config.toml
model = "contrastive image-text model"
encoder_isotropic = false
encoder_moe = "top_k"
text_encoder_bias = "none"
text_encoder_parallel_block = false
text_encoder_inner_norm = false
decay_fraction = 0.3
Rows from block 7 of the image encoder of a small contrastive image-text model, named by matrix and row number. Rows with one number within an expert belong to one neuron, the router's apart. Each number is 500 + 25 x the weight over its row's rms, rounded and kept within 0 to 999. All counts start at 0. Numbers have three digits each. After the name is the row's rms in percent of the matrix's.
Before each expert's rows are labels from the 100 images, of 14848, where the router gives the expert most weight on average: "top examples" is what is common among them. Only what is clearly more common there than usual is listed. The data: photos with spoken descriptions (Open Images, Localized Narratives).
# router: router (encoder.blocks.7.mlp.router.weight, 16x128, trained with AdamW), inputs 0-127
# up: expert up (encoder.blocks.7.mlp.up, 16x32x128), inputs 0-127
# down: expert down (encoder.blocks.7.mlp.down, 16x128x32, transposed), outputs 0-127

# expert 9
top examples: text has "trees"; text has "grass"; text has "plants"
router.9 093:479499520510485493521493479525469508531518527511499516445538537472486494475505430491508491534512413519513476508490473500450493513498514492457522480462455478509534530476522499473488533516473492487500501504533522532523484472458476503501494454525509469470540464506495511498519459481504505524476519500462456491515513468472457476534490507511529469491521495486489554498489490493480499514513
up.0 076:500500500500500500489500450500500500500502500480508510510474500517500527500500500500500500408500500500500447533500466585500500500455500500504512545500500500500500442500512482500430500500500461500539486508545500500471500500500500501500510500503478500532492500526538521500500500533500500500500500500476557500500500555452518500500500500524500500483453500562500456500500478498500500597537
down.0 089:500500522480500500473500500523500442462500500531518494500529500500500500500498473500447484461507498451500496500500467500500515500500500500588500500485511500500500500500471500500548500475500516500500455551482500500500500460522500553529500520500500528500551500500504527522445587530494500500500500496465523500500522500531482500500460500476531486476500547437482552508500557509500454516500
up.1 085:500530500500500500500470500448476481525500514564500500562478560500493500500500540500499466523493523500501502509454496628500500568502510500500500500500500516500500500491500500500553534500500500483457500486471500500465500500500506500490500551519479481490500524518533500542480500500467522488532513474524500500500500500451506534511458500500500500500499500500500500500491453545506500560500
down.1 088:500520541493500485500500427551537500500512490529500500549501473500525458492500510547500503500500476546546557475500500453490500470519510469541493474438475487456515505527500500467474500500500468500500519500500500460465480562500500500498500492495519524515468442500461520500500561521482500500500500500518528460539503500456500520500500480552500501491477500500493468508500500463500500535500
up.2 129:500583500500500487497489500474519500491494496479504506500500489489500500476500500483490500469528523500479500511533482657500500529500500500514482467539516500500500511537500514500441500526500490509467500500507466488500500500469500500504530479500506539539506492485495508500522500500467503472537489500538502484474524517500488500521477562500487530512500469458500479507500500500500468532439
down.2 109:546500500499498500513500519470449502471478490467500446530524470535500457500474500502511489500459500500500500500500466500500500453500500480448547500500466500523484545500500500570554500542500451500500519484486500435447473487500500500510516458500500500500539493520548500522472500526521500500500500500517500500531516500543500500463476467537534536493500500515555531453513500500499500472469
up.3 155:500559500500486500500526500500493500521500490482500515451500500500469469500500476500515509463511500471500481477513514670490507507466500472500500500500479517500514515500495482500476477500478500509475500443500500521500537500535500484500500500500500500525500500500554500473500495460463500482500500500486471540514500522494493466508500533473510514500500500529500500467500500488500413500487
down.3 141:500500500500500500500500500542500500507547532500500537487500500500520453500449500458534500539541500500523500471500500530508500500500500500470500546483500500464541555500500500490531480467500438500500500548521500450500447500472480500487474477500500553478467452539500469429500500533500500500519525512545483474492500500500500471448463486500490549488500500450500500491500481516459500500460
up.4 066:474538500500500500500500500500500484513434503521500500479500500500500500492471500500434500500475532500500517500561500553544500500500500500485542535500500513500500500500500500500531465500500500500500500500500500500472500500544500537522482557500500434500429500500586500500500500500500493500500500500500500531500500500521556570500500412525500515500531500500500500513500500500500445529554
down.4 074:500472500500532500500500544479500500500461500443500500500499500500576500500500500500561559443500500500500560470500479500500500500500460466487500482548480543500478500510500500500485500500500500500525500500500500500460500500500541500500500500500548500500424467572500500500561500500472474456500524500500500478500500500500500535484500485500500500500500500531500500421500500500424500500500
up.5 091:479531500500500500444516500379500500460482500516472500488516500500500500500513503500500500500506500511500459510500499651495496504500505485505481500500500519500515532499446500500500479500490492501500500500500500500500486500500500500500502500500500500500471502500615500479465500500500500500509500446500480497472477524498500500517531500500500500500500500502473481545516486500500500500480
down.5 081:500463500465477542534476510500500521500500500500504498500500480500500500500483520466525472516500503463489504500500500500500500567500500500500556583500500500500559500458460500500500500500538455500497497453497544500500500493493500500499500520493500531500500500478544500500500500500525512500470497447486509557544500500533500548442500500500500554482500500500557500474441500427500502459500
up.6 155:490553500495500461501464462452477500466475515500454462518500483500500515500482513500470500524489495500554471521500460613469531511502500500468500500500500500565497492516511531471481500532523504482513500500483500500500493500480500516500492457497524500490495500500590493480467500500553482500500531500500500468468471490517500500481515500500508500500518489465519504500500500509457500568531
down.6 177:500500500514521557480500492543557518500529500497500500519456500500500485469500546509455500535528500500467452500470500444502500503514470500500524464500500523500497561450532500500500504478500512500500568500500501517500500500510522466488500500442503492500529483500477509530458500500601500500516542500479500500449469483472500500500500500500508509500500505505441457500527508501482500543477
up.7 054:533566464455500500500500500500500508500500500500556477527500500500500500485488526526500500457500500476500500545500500634500571500500500500500538500500500476500471443500484500500500500500500500500526500536477500500480500500500524555500500532500500500500487500500500474548491500500500476477500500469500500500500500500500500500500500500500500500470512500556500500500500570530500550577500
down.7 065:500559500500468500500500429540529441465500500500500604500500500500500500500500500500500500500500500500505500500500500428500571500500500500542546500500466535477500500500550451500485500500493500484500500557464500500500500500475500500500500500500521518500500500544500460500531481500500500500500460500500500500489500500500595500500543500463500500500500500500500500500500500500500500572500
up.8 114:500500539500500500500518465417500500500514500500457479464500479500418500489525500528500500482500541500526488524500500624500550516473523517521485531499534500500500516530500500540508500522500500500500480500500484500466500498464500508480522496500500498500462476500523476525500500500519479510500500538465500500483500457543504520500548525462465500518503514500512500507500470500540442500484
down.8 127:443500536492500500500500513481500500500474506534500563500500439498500500517465500500500595552507540500496474500500500515500500500508500493500500521500500422509545500483524547500519445500500476500496426500538478500500528486499531500500500500561500498500540519500500490489498511500479477500500489500493504500500500500505444500476453500467487500555500548500500537545479502500500500472500
up.9 079:509549500480500484478500547432434510500483529486500500569513513474485510500515489510531472519500470487474500500490508610489500491526500517487500500500500523465536482500487491500544455487500500478528509500534486518458466487514487500500528500473518500490463500500583473500484479500500510500500469500500500474500466486539527518549486522500488470500535500509520527521485500489522500516520
down.9 085:516500500500474478477460500512533500557500500500520471462517500500483539485500500512521500500485472500500500529514500478485500515500500500469488500513500500530461474467500500500500462517500534500500534529525534500557500500517524513500500500452500546500538537521475500500520500442487436468500500586481513500520533476554500500517474478441500532523465472474460444481528487500486531516500
up.10 096:500616500500500522514484489475480479526500500500457500500500500500500520500500500500530500500527511500530500491500500647500500482500500500492453487559517500463500521513542500500500519467500500500481518500500539522524546500500500500478500500500500471500512500500500467476527500500529500574514500500522500500500467530515524482500521500516500531500500500484500517500500521526500500542522
down.10 117:476481500500462500489447500525500485500500488500500500500500500487517500534535500500500500474525500519510500553428500477441500531517500462529561462453530516500500500520500500562500535491500523500500500500500481555522500470500500518500500487477527544545517527500500500542500538461535465479500500520500482500500544474500478500500523485532511500472461519460488500554488466471541500553483
up.11 097:500513457487500500537527500398499500500500500500493500499500499488498500500500500514529500501517521478471470500499494656503500489501500528532500522500500518500517500500500500500470500501500500491519500500500514500500500460500469500459466500497500500500500500477571511499500496450478518500492544463500510531500487500500500496500505478523500497500500500470500500500489500495500479603500
down.11 080:500500461500500583483520500460555462509500492500456513517404500500500522486500500552500517500500500477500500500500500505500554500500487500512548446443500500500468500500500500477532534500522551500500502462500522500497574474500500500500500532548515500500500552496500500500500500500493500500429500500500500528487500500511500500500556500500500500554499500500500500465498500475500493542500

# expert 0
top examples: text has "wearing"
router.0 087:447505488549467514495484504471512539478567493449541488515474468451485479510457502542522491475535494505497486526500485495478490512514484468469487476503481506526486495483504537462504515511504499463487523503512485524513530517499493494490483503493557562513515501469495483473514464488517497470563524499514474502531532516545535515520439502526491474527500489494511460531482508524497524492526
up.0 136:500500500533500457500479445500473556533500500519565477500500487500500487500515490500472500524523508499500500486504500643460549500504500500500454500494532508500500586500500500477521500500485510480528500505520515500507500496543500525500526500545455490500500470500506465494511488459500506500484500500454500480500500500500500491531483502500500523500500491441500525500514500500465500526500
down.0 141:500509482485500500579553500500500523500500500493500500500469500511516476512500500484502557500534520500500481500500500500500532500500500500500500500520524521477486500441474500471500500472456454500500500587500533479500472500452552500513478495500500500444500500500447542501470535500561563500544449500500500499500487540500452500500500467500500500500462550503500456516507519512500500500506
up.1 047:500561500500529480465566500521500469500478532521529500500541516500500479500525460484500556500500500500500461500462460550527500469485517479536520500518516500536522480500500476537500500475500475500500500500464558521500527519500500500469500500522458500464500475479539473548500540453516500523463500478534500515500429533530500521500520500515500518474470500500522478476500500500500500546453
down.1 063:500480500500542548526500500500456500500500500481500500500474500482483520500500500500500500500500477524500524520500531514500500544500537520500531539500500529434521466534524483467527527460518500478500500472518437550520468484526481518466500518439500452472500459472518472481473539500500542462554500561500500525478500541520500469463500500500459500524463526521500500468500500518500468500500
up.2 093:500500500500500455505490442500500500500496500500500500500500500499500500500529500500500500428500457500541500515522474577500500484500547500500486500500500468500500500553478463496514496533465478500500500543478512500500500500500473500511500577500500500532500500500623500500500500500500500500500500500500500467460459500500498500500500500500458500489548500500517500500523557500500436476558
down.2 092:484502500500499500520500500500500542501500500500500500431592500493500500500500500472500500500500500500500456476507500500500449471500500463500500508507489530500500500500500477500500500482500500550500500508505471553482500500500500535473500459509454486594469485403514500500475585512500505500500550504500500500500432479445500500500500500500481500500474502500521500500464500508500485500500
up.3 097:499551500500500500500528500500490455500500478476500519500500519515500471495500500495487527516500500500500500536500500609512500492514500500500500500500500500459500503500500500600500500500536500500500481493500515500500500471500487500443452500500456487476512500547652498491518518479500505515500500500523525467531500500500511476500500516528489500495525524500500500483495500479492500500483
down.3 108:491522500487471520490500490544554500500450433547489461504489516500532500500474500500550549500518511500519500504500478500510520489490513525521500500500500504494500507500531440528500495546496538500532541500500507500519517500553500477547500522500500530454472478457500511519503457500500453487500500524500500500474500409468500452480500500521529513496445500500500500528500459500455500488491
up.4 076:537524525491449458490500488487500475467479477500490500500483500446479500500534514517514481500500500500500550500500510591515531500500553478477453514531500500500500500500487500468500500500500483490500500518500500524500479516500500500515514523488451456554500500457559444500500533527500460500526500461500500500500446525500500470500536500500500500516522500459500528500511535561500449552500
down.4 102:500435468534500524481500500491464500500515528500500540490541543517478477500445467500490488476484500500500526500500542539545471479461473531500500513487488500500532517500500433538541500500464500500500500458486521500476530527514500500500500500500474463456486533464542474483534527533481500526475470500491500487500510527489479500512522532491487500551500500485500535460500509517548447544531
up.5 083:457521500511539536500511500500503486500491500500472485500500540500455481500500500464507510518500545485491500500542448641469500517500500483490482446500463500500500492506500500500480500492466504475500476500500500466500500500525500500500544500500491500500500480500536522500549517541473500500442500500500500512506500500510500533500545484487500500500519500503473545513488474461500486554569
down.5 079:500500513481467543518500574500500500500500456533451470470500460539558503465463482500558500500500560482443500523500500470500500453553482500468544500500452557523500500500521472480500562469500500500467467500511500533500500468500523519514511500480510500500464475500464500500500530519464487500500490500481467500500500491500500500500500500530482500513500457521465500516500500466529502522500
up.6 107:511500512500500500560474526500500481500463500497500504457522482499489500487484500479494444500500521500500421500500500611500500474445500500500500474511476500500507500500500567500500500500500518500500500500500500500500456500490500500500500500475500500537500458487510500500392459500474497510500490481500560500500500534523500500500462500500506500500500430500500500481500525500484500559500
down.6 113:500494500500500485525500500500500522500500532483411447500500500500500512500500504451500576463500500500500500500489500460519500500525536513500500500446500528507534553500500500500500517500480500500500500510500529515510516500500500514500459540500472500500500538516500500495500437500500500500486510460545500500575500500479500500500569483512500500500527438403500500500496520500476500450490
up.7 063:513539514468500500500528500482514519500500500486500523500500500500515523532500526500500479537523500500500481500520500594500500500481469500500500500500500500512453534500500546487500482487530500480500524479476500500489482523448537573517471500500500448500500500526562537525530542548471500537500500528500568500500500500500500522500522484500469515525500449521500500500522515500500466590516
down.7 079:465500500526457500520500500500538500471477475500527500519500500482528553474483500527500576500533558500500515488500500500500500500466487500500479500470500571500445480487500519486500485476518500448500500477528500514500552479500544521500487500500500474500500529435532500500500500453500474500533535484467455500543520450500518464440517481459500500500500500500482445500500485500531500500500
up.8 117:500537500491518529500500463520543500500500492507500500480500481500500516500500500523455554500507474541500500500477500633475500500479523500530500513488500500493500500521500522483533486500518500494500474500500490514459482543468459513487500468485491513500500514500525500500492500500500500512500514556500522500500464487517500493466500517456487500500500538558531509524541446525511445574472
down.8 111:541500500500511481535516500552500500500533536500567450500500500500500500500471500500482513468500478500500500500476517500549490515540500450500469500481500500492565463461489500500536500500500551500477500500464528500472420500469500500571500473500518500525474500500463525500500522485474518542434500500500537500476500500471500512500500500521455486500477500546548510510543488470500500500500
up.9 077:500564500485462533490500480458466455500517523533487524500516521551500500538500489500486473500500500500539500500500500610500515500500476475538500500485520500484471500485500546500500467477521500559470511531500500500500551500510470500479511478500500500527468475500500525478500489532500500520500492500500531469500473444500511474468477555484500500477500513500500460460483487484500517567473
down.9 068:564484500500500514500500500500548500525500500500518532571536485500500500500526500500500463479477521463464500481529474500500500461500475500500500549500515522520484500541550483500500500500500523500500500500486500521450471500525437521536465439500500476500487439500479478476531527500459500500500527543548500486541518467500500486500476480528427482500467500515524469487500500465500500528500
up.10 102:530558500500500483509500477500500489467518500513424500500500475500500513500500513551452508500511500500527475500500510629493500487493500500500500500500533500519500500482508500512500511500500500500500492500500531500500500500531500500500500486500444483500500500500590500500500500523485540471500500493494500500500500500500500500534500471544500469500500500540500500518500605500442448490500
down.10 089:435552500500556459500478479500500480436533459500500500500461500500451500461500500500528500500500500470500500448500500489500546553513500500500540487500500471500500530500500500500500500500533468534555441500500554485515442463500500500500500500500500577500542500470500526500500500500500523500484500500525469521514500545462500500500500469466519513500523500500500483500500500456500479537523
up.11 104:539550564512464500466525547459520500500500500500500500469490511519515500532491520500462500500482520469518465500500500629519500500500451517500500500500500480500523551542493500500507565522507486519533500500500482523500549476454494500494500500489468477500500500500500500500486500491500500500494500500500500500500533500531500509516543500451515500488533508500474530500500539500474485567500
down.11 139:507529500490500500500491528527500500486532500500562439500541500500485500411538512500477460523500500500527500500520500562500500500500500500476500519564462468536464500486472507500500493500456500479547500500500500487453508500500463500500486533506537500500517500500500500500418500510500479510500500500500500500539500500558553514438500549515523500454535500500500500484500486519500513514509

# expert 13
top examples: text has "grass"
router.13 092:498488514520499517519513466490475505476527507510496509499540489488520483495491484480528472461487496523461533508522489492530460479490518477550480540503535520515502465479509486512515529493500514510542545485449490506531535467533509485521515512502528474501530517461500516512490514505476503483534485517507446461533563529502493501498459512498556469482465450458496490532424521495475502527484
up.0 051:475563500519514519500553540597500526516500500500500484500516518522543500500511500500469520478500469500500476500485500615500500500500500518463500500500468531500476500517521500500561500500500480500525500515500546535514500500500472465469510478500449484557500500528524477500500500482500461500500483500523534466500500478518461534500500500528484475500527500493500500513525500500500470539523
down.0 068:500518547472500540500507449500500529500516466500500479521546441500476500500548424509500500500500500500500500500500500546500479442500446504445478522500500576515500500466500500500500489510500500472500500500519500540500500521500500475559459467530539500500500455480500496500528500530466519533500472500500500500500500500500512573500500545531471468500467500500474534508500481500492488500532
up.1 083:514500508511500493462500469426500500526500496485500500530500544548500548560508500563500500536500500500500500514500500626500500500500483500491500500533500521500500500500503532500500500488500500500583533511532500500489500531500500500505526500517444500500500500500547516500500500526490487500541513476500525458500502500500531500500460452518509500500500500500500500519519500557543468528500
down.1 076:459500426500458441536500500472416500527500500483500487500526549500500544500525500500494473500500500500545526500482530500532500500475500500500500500500500500500524480500500482458477570544500500435500500500500500500500536542500500500500516522507516459453500527466500476558500460492471500473514442500500441500561500500500501500500500521535500497486500500498473500500500522500502500500500
up.2 188:501598543521500500455460500500462476500500500500500500500500500500494481500542495500508496500469504514483490505500472644522500499500493499500500501494500500480500443526504476453500500531500500534503500483500500500504512500521513511500500483500505455500500500500571535458433500500500500491500500532491545491500500510483500517500510476464476500500500500500496500499507501494494431500500
down.2 174:500500500519456449510500500500476446500495500500487500500500469491500500535457508500500570506523454500508504486500500500486500500500500500500497486500558500440517499475500538494500482500500500565503541489427532451500474500500500500500503487511454500492500500555500525500524502546500480500500500484519500518509549467499526583544465460500500500524480481443500500518500497553500500500500
up.3 102:503491464500500500500494489448467500500509500524500500460500510500500500506500543531482518500472474500561500500500500603461485526500500500500500500525500491471500500524500500499484520500501500494538540500528500532500500500500504511518500500500500517531500518509593571500487500505500500500478500483500500519511500500500500500500487576500500535471500500463575525480556500500513481572473
down.3 080:593510502515500487500492492500441484485497523488555534500500577484483500515535447500500512516520459524500487456500520500500500500532500472500464500522500455535480489487500464490556451500500468500508500500539552498500500500475500500478500500482484500500532500500513500506507531500537551500500500486500500460488510520491474485469500503571473496499500486475500500468544548499484507462500
up.4 155:500571500500398485500500500500500500487483500500544500500500488500493500500500500524500503519500500500500500485510500629500498500500500456538500500500500533531490500500500500558500500542507500498526528500451500500500513500500500500550516500500500500500464500500518467500500500507500515551500476500500461453500500572500448500500462500500470503500522531500500543500500546500500476500500
down.4 142:513500500559500507538509500473500500500500500507578500500500488500500500567500500500515500503500500500468500500548500500500500522500461500500500500535500500498500541500500521500574500508500500452500500500500522455513500500500528511500436482500500500500530504500510500609500500510500500500500500481519500524502500500500500500500539500500500384500500500500518566500500500536500550500477
up.5 076:500537545500500500500492500447511500500500500503500500482500497449500532500472500500500481518488500500444500549484500668472500496500551500500498500523471500525500500454500500474500500460448472476500475500500500500425457500500500500494481514500519486518500500500554513500500500523513500500500500500500500521500500500500500500500500500523500486469500500535522499529500493497500500541483
down.5 087:500496441500500529500500500500496500550500500500500505500500500500500500500500510500500500546527500500460536451500500500555500500538500500495500500500500500560465488500439500467500500500500500500474500565552500471542449500500500467500512500500500551483462498500466453500493469500563500500500500529479500500543482520500460578521500500512446500500457494500500500447500529500500506500445
up.6 107:497545501509513459500500500500513473509500500500500500500500527484500528500500500500500512500497518490500500486500500666500505500485500500500493500500500500500500540500491517574500468476496486473453500500500551490500463476473500513460500500500500500487500500500596500500501500479500500500533500462500469500526521492519500500527500556500457500546500500510500500453519508500507500500500
down.6 096:500500500536500464500500500549471500500545515523500500500563500509500500458500500500549444492500500524500515470500505500500484500500433482500561500500532464500443500484444530542500500500490506471443505500500514450500500500512500500500500481500500475444577500540500560473500493524526500500500465500500452500547538476494500500500500500484528500500500500466541503457500500497500500503500
up.7 128:500582523485500465500500500508500500500500494500491500500528445500507500500510500500515473500516554500532507500500500611471500514530500470500531500502472500472500518450482503500499516500510500482509500500500538500474477500497492500531539500500500374496570502500500500527543500500495479500500453500500537500500488500544500500500500455523500500500500507500500517464522500526500515500500
down.7 150:500500500458500519500541500496500513474501513486500500509524500491512505500465440523500565500517500436479514500516476500557500507500488500540463497523500500500489500522518500503484500516458504533507494563461500531500477441475498500491539451512500500500490467513490464499530489493514469500467491495551500467500519500481556521500524500507447500520492478434500482500565500530538500500455
up.8 139:500500554500500484466518500458498483500485500500500500493500500532500522500500500523500496499500500500500474500500522617524500500500475500470500500537528479498486567500500500523500528489456487466500473488543500500500465500455500500500505519518500537500500458512500461468493500412459500500500500500500500500500468500513500503500533500518412500500545500500430500500500500500500446512500
down.8 109:520528500500500500536500500500500500542500500534500500418500449500500500500500472500473500515500545500500500500500500500500500500525453560500500529508500500462500500500500500500500464537577500500500500500500442503513500483455500489433500500423500500493500500551500500474500516475500533540500449479493500463512500500420500500500491500502447500500500500451500500500500546500539500470500
up.9 057:500518483500500480488516500500500487500500500475526500500500500500500500500520531481482500500500467526486481528475500618500500476500500462461462480568512500483488476523463531500500539523500510500500514500500500524452466522538500500500500526500500500500519500500574451500500467500461500526500487454547514487485520456500525537500500500510500544500539461500490515539500528521486473551540
down.9 063:547500533500500482500500500500500473486545500510500500500482515500556500500533522515470500469500500500500565514500520500467531500466508500500500526463500530500500455537500500476500500557500537477481513500500500453500500467521500447428500460500500537416529500500500556500599500500500490482500517476500500482500500494473500484500514481500500515500500500542500480522522464535500500492522
up.10 121:500600483500500500500507500500485474500500460487438500500500518506500500500500520500500514500500500500500521491519500633500503513528500502500511430526500500509479500521473500432488470500500500500432510500509500530500500579500529500500548500500526500500499517500500490497434513521503485500500500498500540500476500500500495511500500451500486493487500500500515500472500500484500500544501
down.10 096:500500500500493510435500500465500500500442500462545500500500528464500500515500559500485514542540500500435500500524447500459468488500500480545500475479500500510479500500540500492500509530500462500500472540486532534500547500500500500532500478500500500500500513459455508500500500489539500530500500485486462508496443521570517500492500474515535436541500500489500500500500500500506485426500
up.11 038:485558521454500500552500448481543500537531500500500480500481517544500500528477500500500500500500500500481451518518466585500500474500457500484529546500519500500531500500528500524553484444461500500522453532500500460500500479500500500500500500500500500523500516500500500524500471549459500472500500500500524538518481500532478500478472500528500500500525500500500468518554500500500500588500
down.11 038:477500523500500548500500451530529474527483500461537539529500531465500476440500520500500526474500520521500450500500500500500500500464475469500477459500535550500429526534530500500500526500500500537500500529521500500462500532474500500481500500500500500500525500472526460477500500461500468500467519500476500500500447528500500500462475500549500500500500587500563500500500500521500500500543

# expert 2
top examples: text has "people"
router.2 072:459523508511479522481521476541511461468482526506525507500524441481471461433473474496510489484560518522509482498495500491542523539480529537449490501486519509508497483522471489496468483530503435486531550501483515504469494498483505504523485516525470498504538503462493518470479504464500475494519485452516524518538495550473498529509470456507500473528481497489512500482517498517470506517461
up.0 138:489556500485538500460486526477445487500489441476510492543500542527469509514500500515500527521493500474551522527500500576485500540538540477524500487524485489500491488474510555492524522520486512534464524451492468460500500519516524483500529500459500458520500500517543492500516500512500518516491486500500500512500482575465490500492511489511516484500487534490470520507466500489523481548533
down.0 137:550490473500500472532538517525482500518514531474523500500478500500520515500515500519511525475500500500516533520468500519472500484500500534500500533453500500478500514529523512500500417500500500500441525448473489500500530529481500457546531534488475500526482453477525540477500500500500500514522479486500500481500563479519490517537482500500442488481543460462467481528523527463455500514467
up.1 068:500573462487500500500535500500504500500474555500500500500500500500483469535524513492443455555606458500500500518457500510500500500500500542543500485500500513500466516500516459531506489500500500500529473500471472457482500440524500472500500500491500571493499526521540444500500500500498542500500500500500500498500500480528549500500524500500500476500479486458500500500479486500533500500474
down.1 077:500517456518500500515500466500500481500500471469500500553500533500478479579473500500500524538497521500551500487447536500472500541500500478500513500500465524500500500494500460477466520500500444522539535500464500475542500523500500479492474500444478523500500500500522500526500500524469500500500500500465500500500525500445500485529490454520540500513500500522500500485471526500529500400453
up.2 148:500557500500500500500519500421519500500500500507500500500500500500500500500510500500500488509500518500488508511500490707507500500500500518500500500500515511476482493500481466500500483500500500463482500500500500528500500500500500511500500487527514513500510500500594521500500489500500500500467500467500486500500473510500500500500500454528500500507500500512500500487463525500500500521500
down.2 132:544436500500517471500500500481500500472459500500463500449500500500563500500500444500500528540529470500515474500500500500438556500500500517500537462500500500500500500484500500524500536500500500479478446467500585500481500545529512500545511500486521428500500532500585500500486486465469500500500500500500500500500500500500448500476500500500500500541500527500500484500500500500500500465485
up.3 086:500485485467442460500500477477500500516516482470433500461500500515521537500526527486469500519532470500500500536471500621500467500517500486500500500500519500500500500500500527500485500524500500519500500500524500551532500500500500486500500500520520500500519484500550500500527521500470551481500500524500500500500527482500548442558521500463537474500477500544483500515500500459467512558500
down.3 091:500500500520483537482500459574500500474473521500500500471477500461500452500484477529500481457500500500528500523500568429525500432500500540500500500500558521500500538500475520471500467462500533500500500529500546535500517500459500500544453528522500500500454474489482500500518522500500542500469500500500500500500500500500481536523474525459446500500500500471500517550527500500500500500500
up.4 057:500500477500534500500500500462500500473500434519500500500471500500463500500500500500500536500434500500500528545500533654500500500476466475500465500500500481463500500518500443500500500500500500500519460524500461500500500521500468500521475500500500500500500500458566500500500500500500500500500500522531500526500481500500500472472500467500500468500529500500500500519500500500500500584500
down.4 069:548500500500500577468500500500500500500540500500500500500522500500500500500500533500500500500500500500453526500538479535445458500500523500451500500500519500429519500524523500500500500500535500500500500500521500526450464525500548500500541500500500523454466551523500447500526500443500473500500523459500548519500500473474500500427465500552500500457500500500500500451500500500500455500500
up.5 110:500518456482500482500500500434481500500514471500525500490500482507500518500500483500499479500500500500500553557483500701530500500479530511500482481500512500500469490523497500504510500492500500487509500511500474476500517474529525486500484523500500500505500482502537523470498500505496518470516500523500500500512470512509494503474500534516488500522500500495517467500492534506500474500500
down.5 090:500471539500544475500500500500510500476500500499500500500500518475500500548487503478539500500448500490502500472530515500526506465536500500516515526500531500464566500500494470550500500460509479516560507508534500484480474511500500492477489500500500567500500543500489464487500450539513500500532470500536457472500500512490500488500454500436461502507500547500500518477516491500500500396500
up.6 094:500500549519500500475500500500500534500526480526500500500500500500528500515500500514500484527465500495524513503514500610531500500500476500510500500473500500444476500500500500500482472500500514523514470531500471533500500500500536477508500438500438468500446500500580564545454500500500463500500512518500500533473500415517514500485538500500500500520500500500500494500500481500494500556519
down.6 091:500500469476500500502483480500487500500500523445568535443500500523500572500500500500500528500470500500500500500500537457473500500455500500500500500500500500500452518450533500500500500505500477500500500500500500500500504500481556500500500500500500526500500500500500500605440506500567484459504500500500500527502500426479500500504475500479501477434525500539539500458500475503500500472500
up.7 115:473544532500530500514500500500500556516526482500559500500500500500458500500500525500500500478500466521481500500477483644483481553516454533500524482500475500516500460500476500482500513500518500500500500500500500476512500500500500500482500486500460446487454500500570500500511500552500500500500500528513522500500480500479500514500530524500500471500500500469500500509518484547511500569500
down.7 090:464500482500500500545469500500500500500517500529560500500500500500500500500518500500500484538526500476500500500500545453500500566466500500445500500466500500500429552500537458500500500500500500557533482516500500500500500500500500472473483500500470574500500518535500474500500500519552500526500500500457535500470442474500500538548473482442500500500462476522458500500500500500555500500500
up.8 073:500467500500526549500500500500500500500500474500500500462500500496456488500500500500500479500500462522454500531500500667476500500500500474474500513507500485500517500500513539500487500500514500470509460491547463500538535500500478544532500479478500546500500486500500464468500500507500500500500488500500500556500585500500510500532520500523500479500494500500500500500500454487504500514500
down.8 083:500542500466500480500500500500500515500496500548456516500466484500500500526500529500500486523500500500564469544500470480521500542518477534500485504500484500474473500500500546500543538500500474500470444500529500500526500500500500528450460500500500524476519500464500467485500409462467500476458500519479475450530474500526547500500500493500540500486500476510500567525500500500543473500536
up.9 078:500533536464500468452500475500527500476467500500483479500456500500500517500484500529500500538513500500526484500500468640500500546428500465500516500532500500500500476500500523500523500500500500533530471500500476500475472537500469461523500500535456518525500500536542500474461500546537500541500518500538484465481500500500500500500520512500479524500472500500500513526500500500500514522500
down.9 079:459518500500500525475523500527481476500474500500520500530470561500484500546483478500500500568500520553477500500529500464538459475500500479500524481500500468477529475531500500458500500478500500524570500500500471528500500471500519500500500500500535478480500526459541444500500500475464521500533544500500468482524500465565546500500500528500500500500500479476500500557462517500500447500469
up.10 112:500500531500521432500481535440500488500525500500500500466500502500513500500500500500545526500509497508500524500500470611500509500500562496500510500537500500500494513500544500529545500500500500500515491475541516500500500500500488500504500511460500500500539500500602507505500500480500500500457500500500545472500488500455500500538500550500516500500527500500424476531518500475524500514539
down.10 095:476500424500500500500500500500500500500500530500500500486500582500519466509500500500500500500465500500500500541518500500537529519531456455500500513500500577479509500500500500453500500500500500500535500561500500465500500528465473479500481506526500500500500500422517500500569500500500500500500500486475500500500480513493467511500500449500500568500500500552444500500549500526549457500500
up.11 050:521548500500500500500500456500500500500445456500478500500500500500500500500500500500500526541444500524500534500469500596475468500556449500500500500500500475500500545500500468475500500500500500447521500500500500500500500500445428500500500476500435462545457500500500500446543533472500500476500500451500500500500500500545545500500527526500519500500500476500470551500500500500500500500500
down.11 056:455474537500523500500468461500450454500500500500438500467500500500500500500451500455500500500500500500500500535500500500500526534500500500500500500525500500500538500500500539500556524500523500463500500471500500477500500500456467549551500450464500500525500538460534552500572500471500467440526500500541500500500500500523474500500465447500500455500500538500538500500525500472500500535500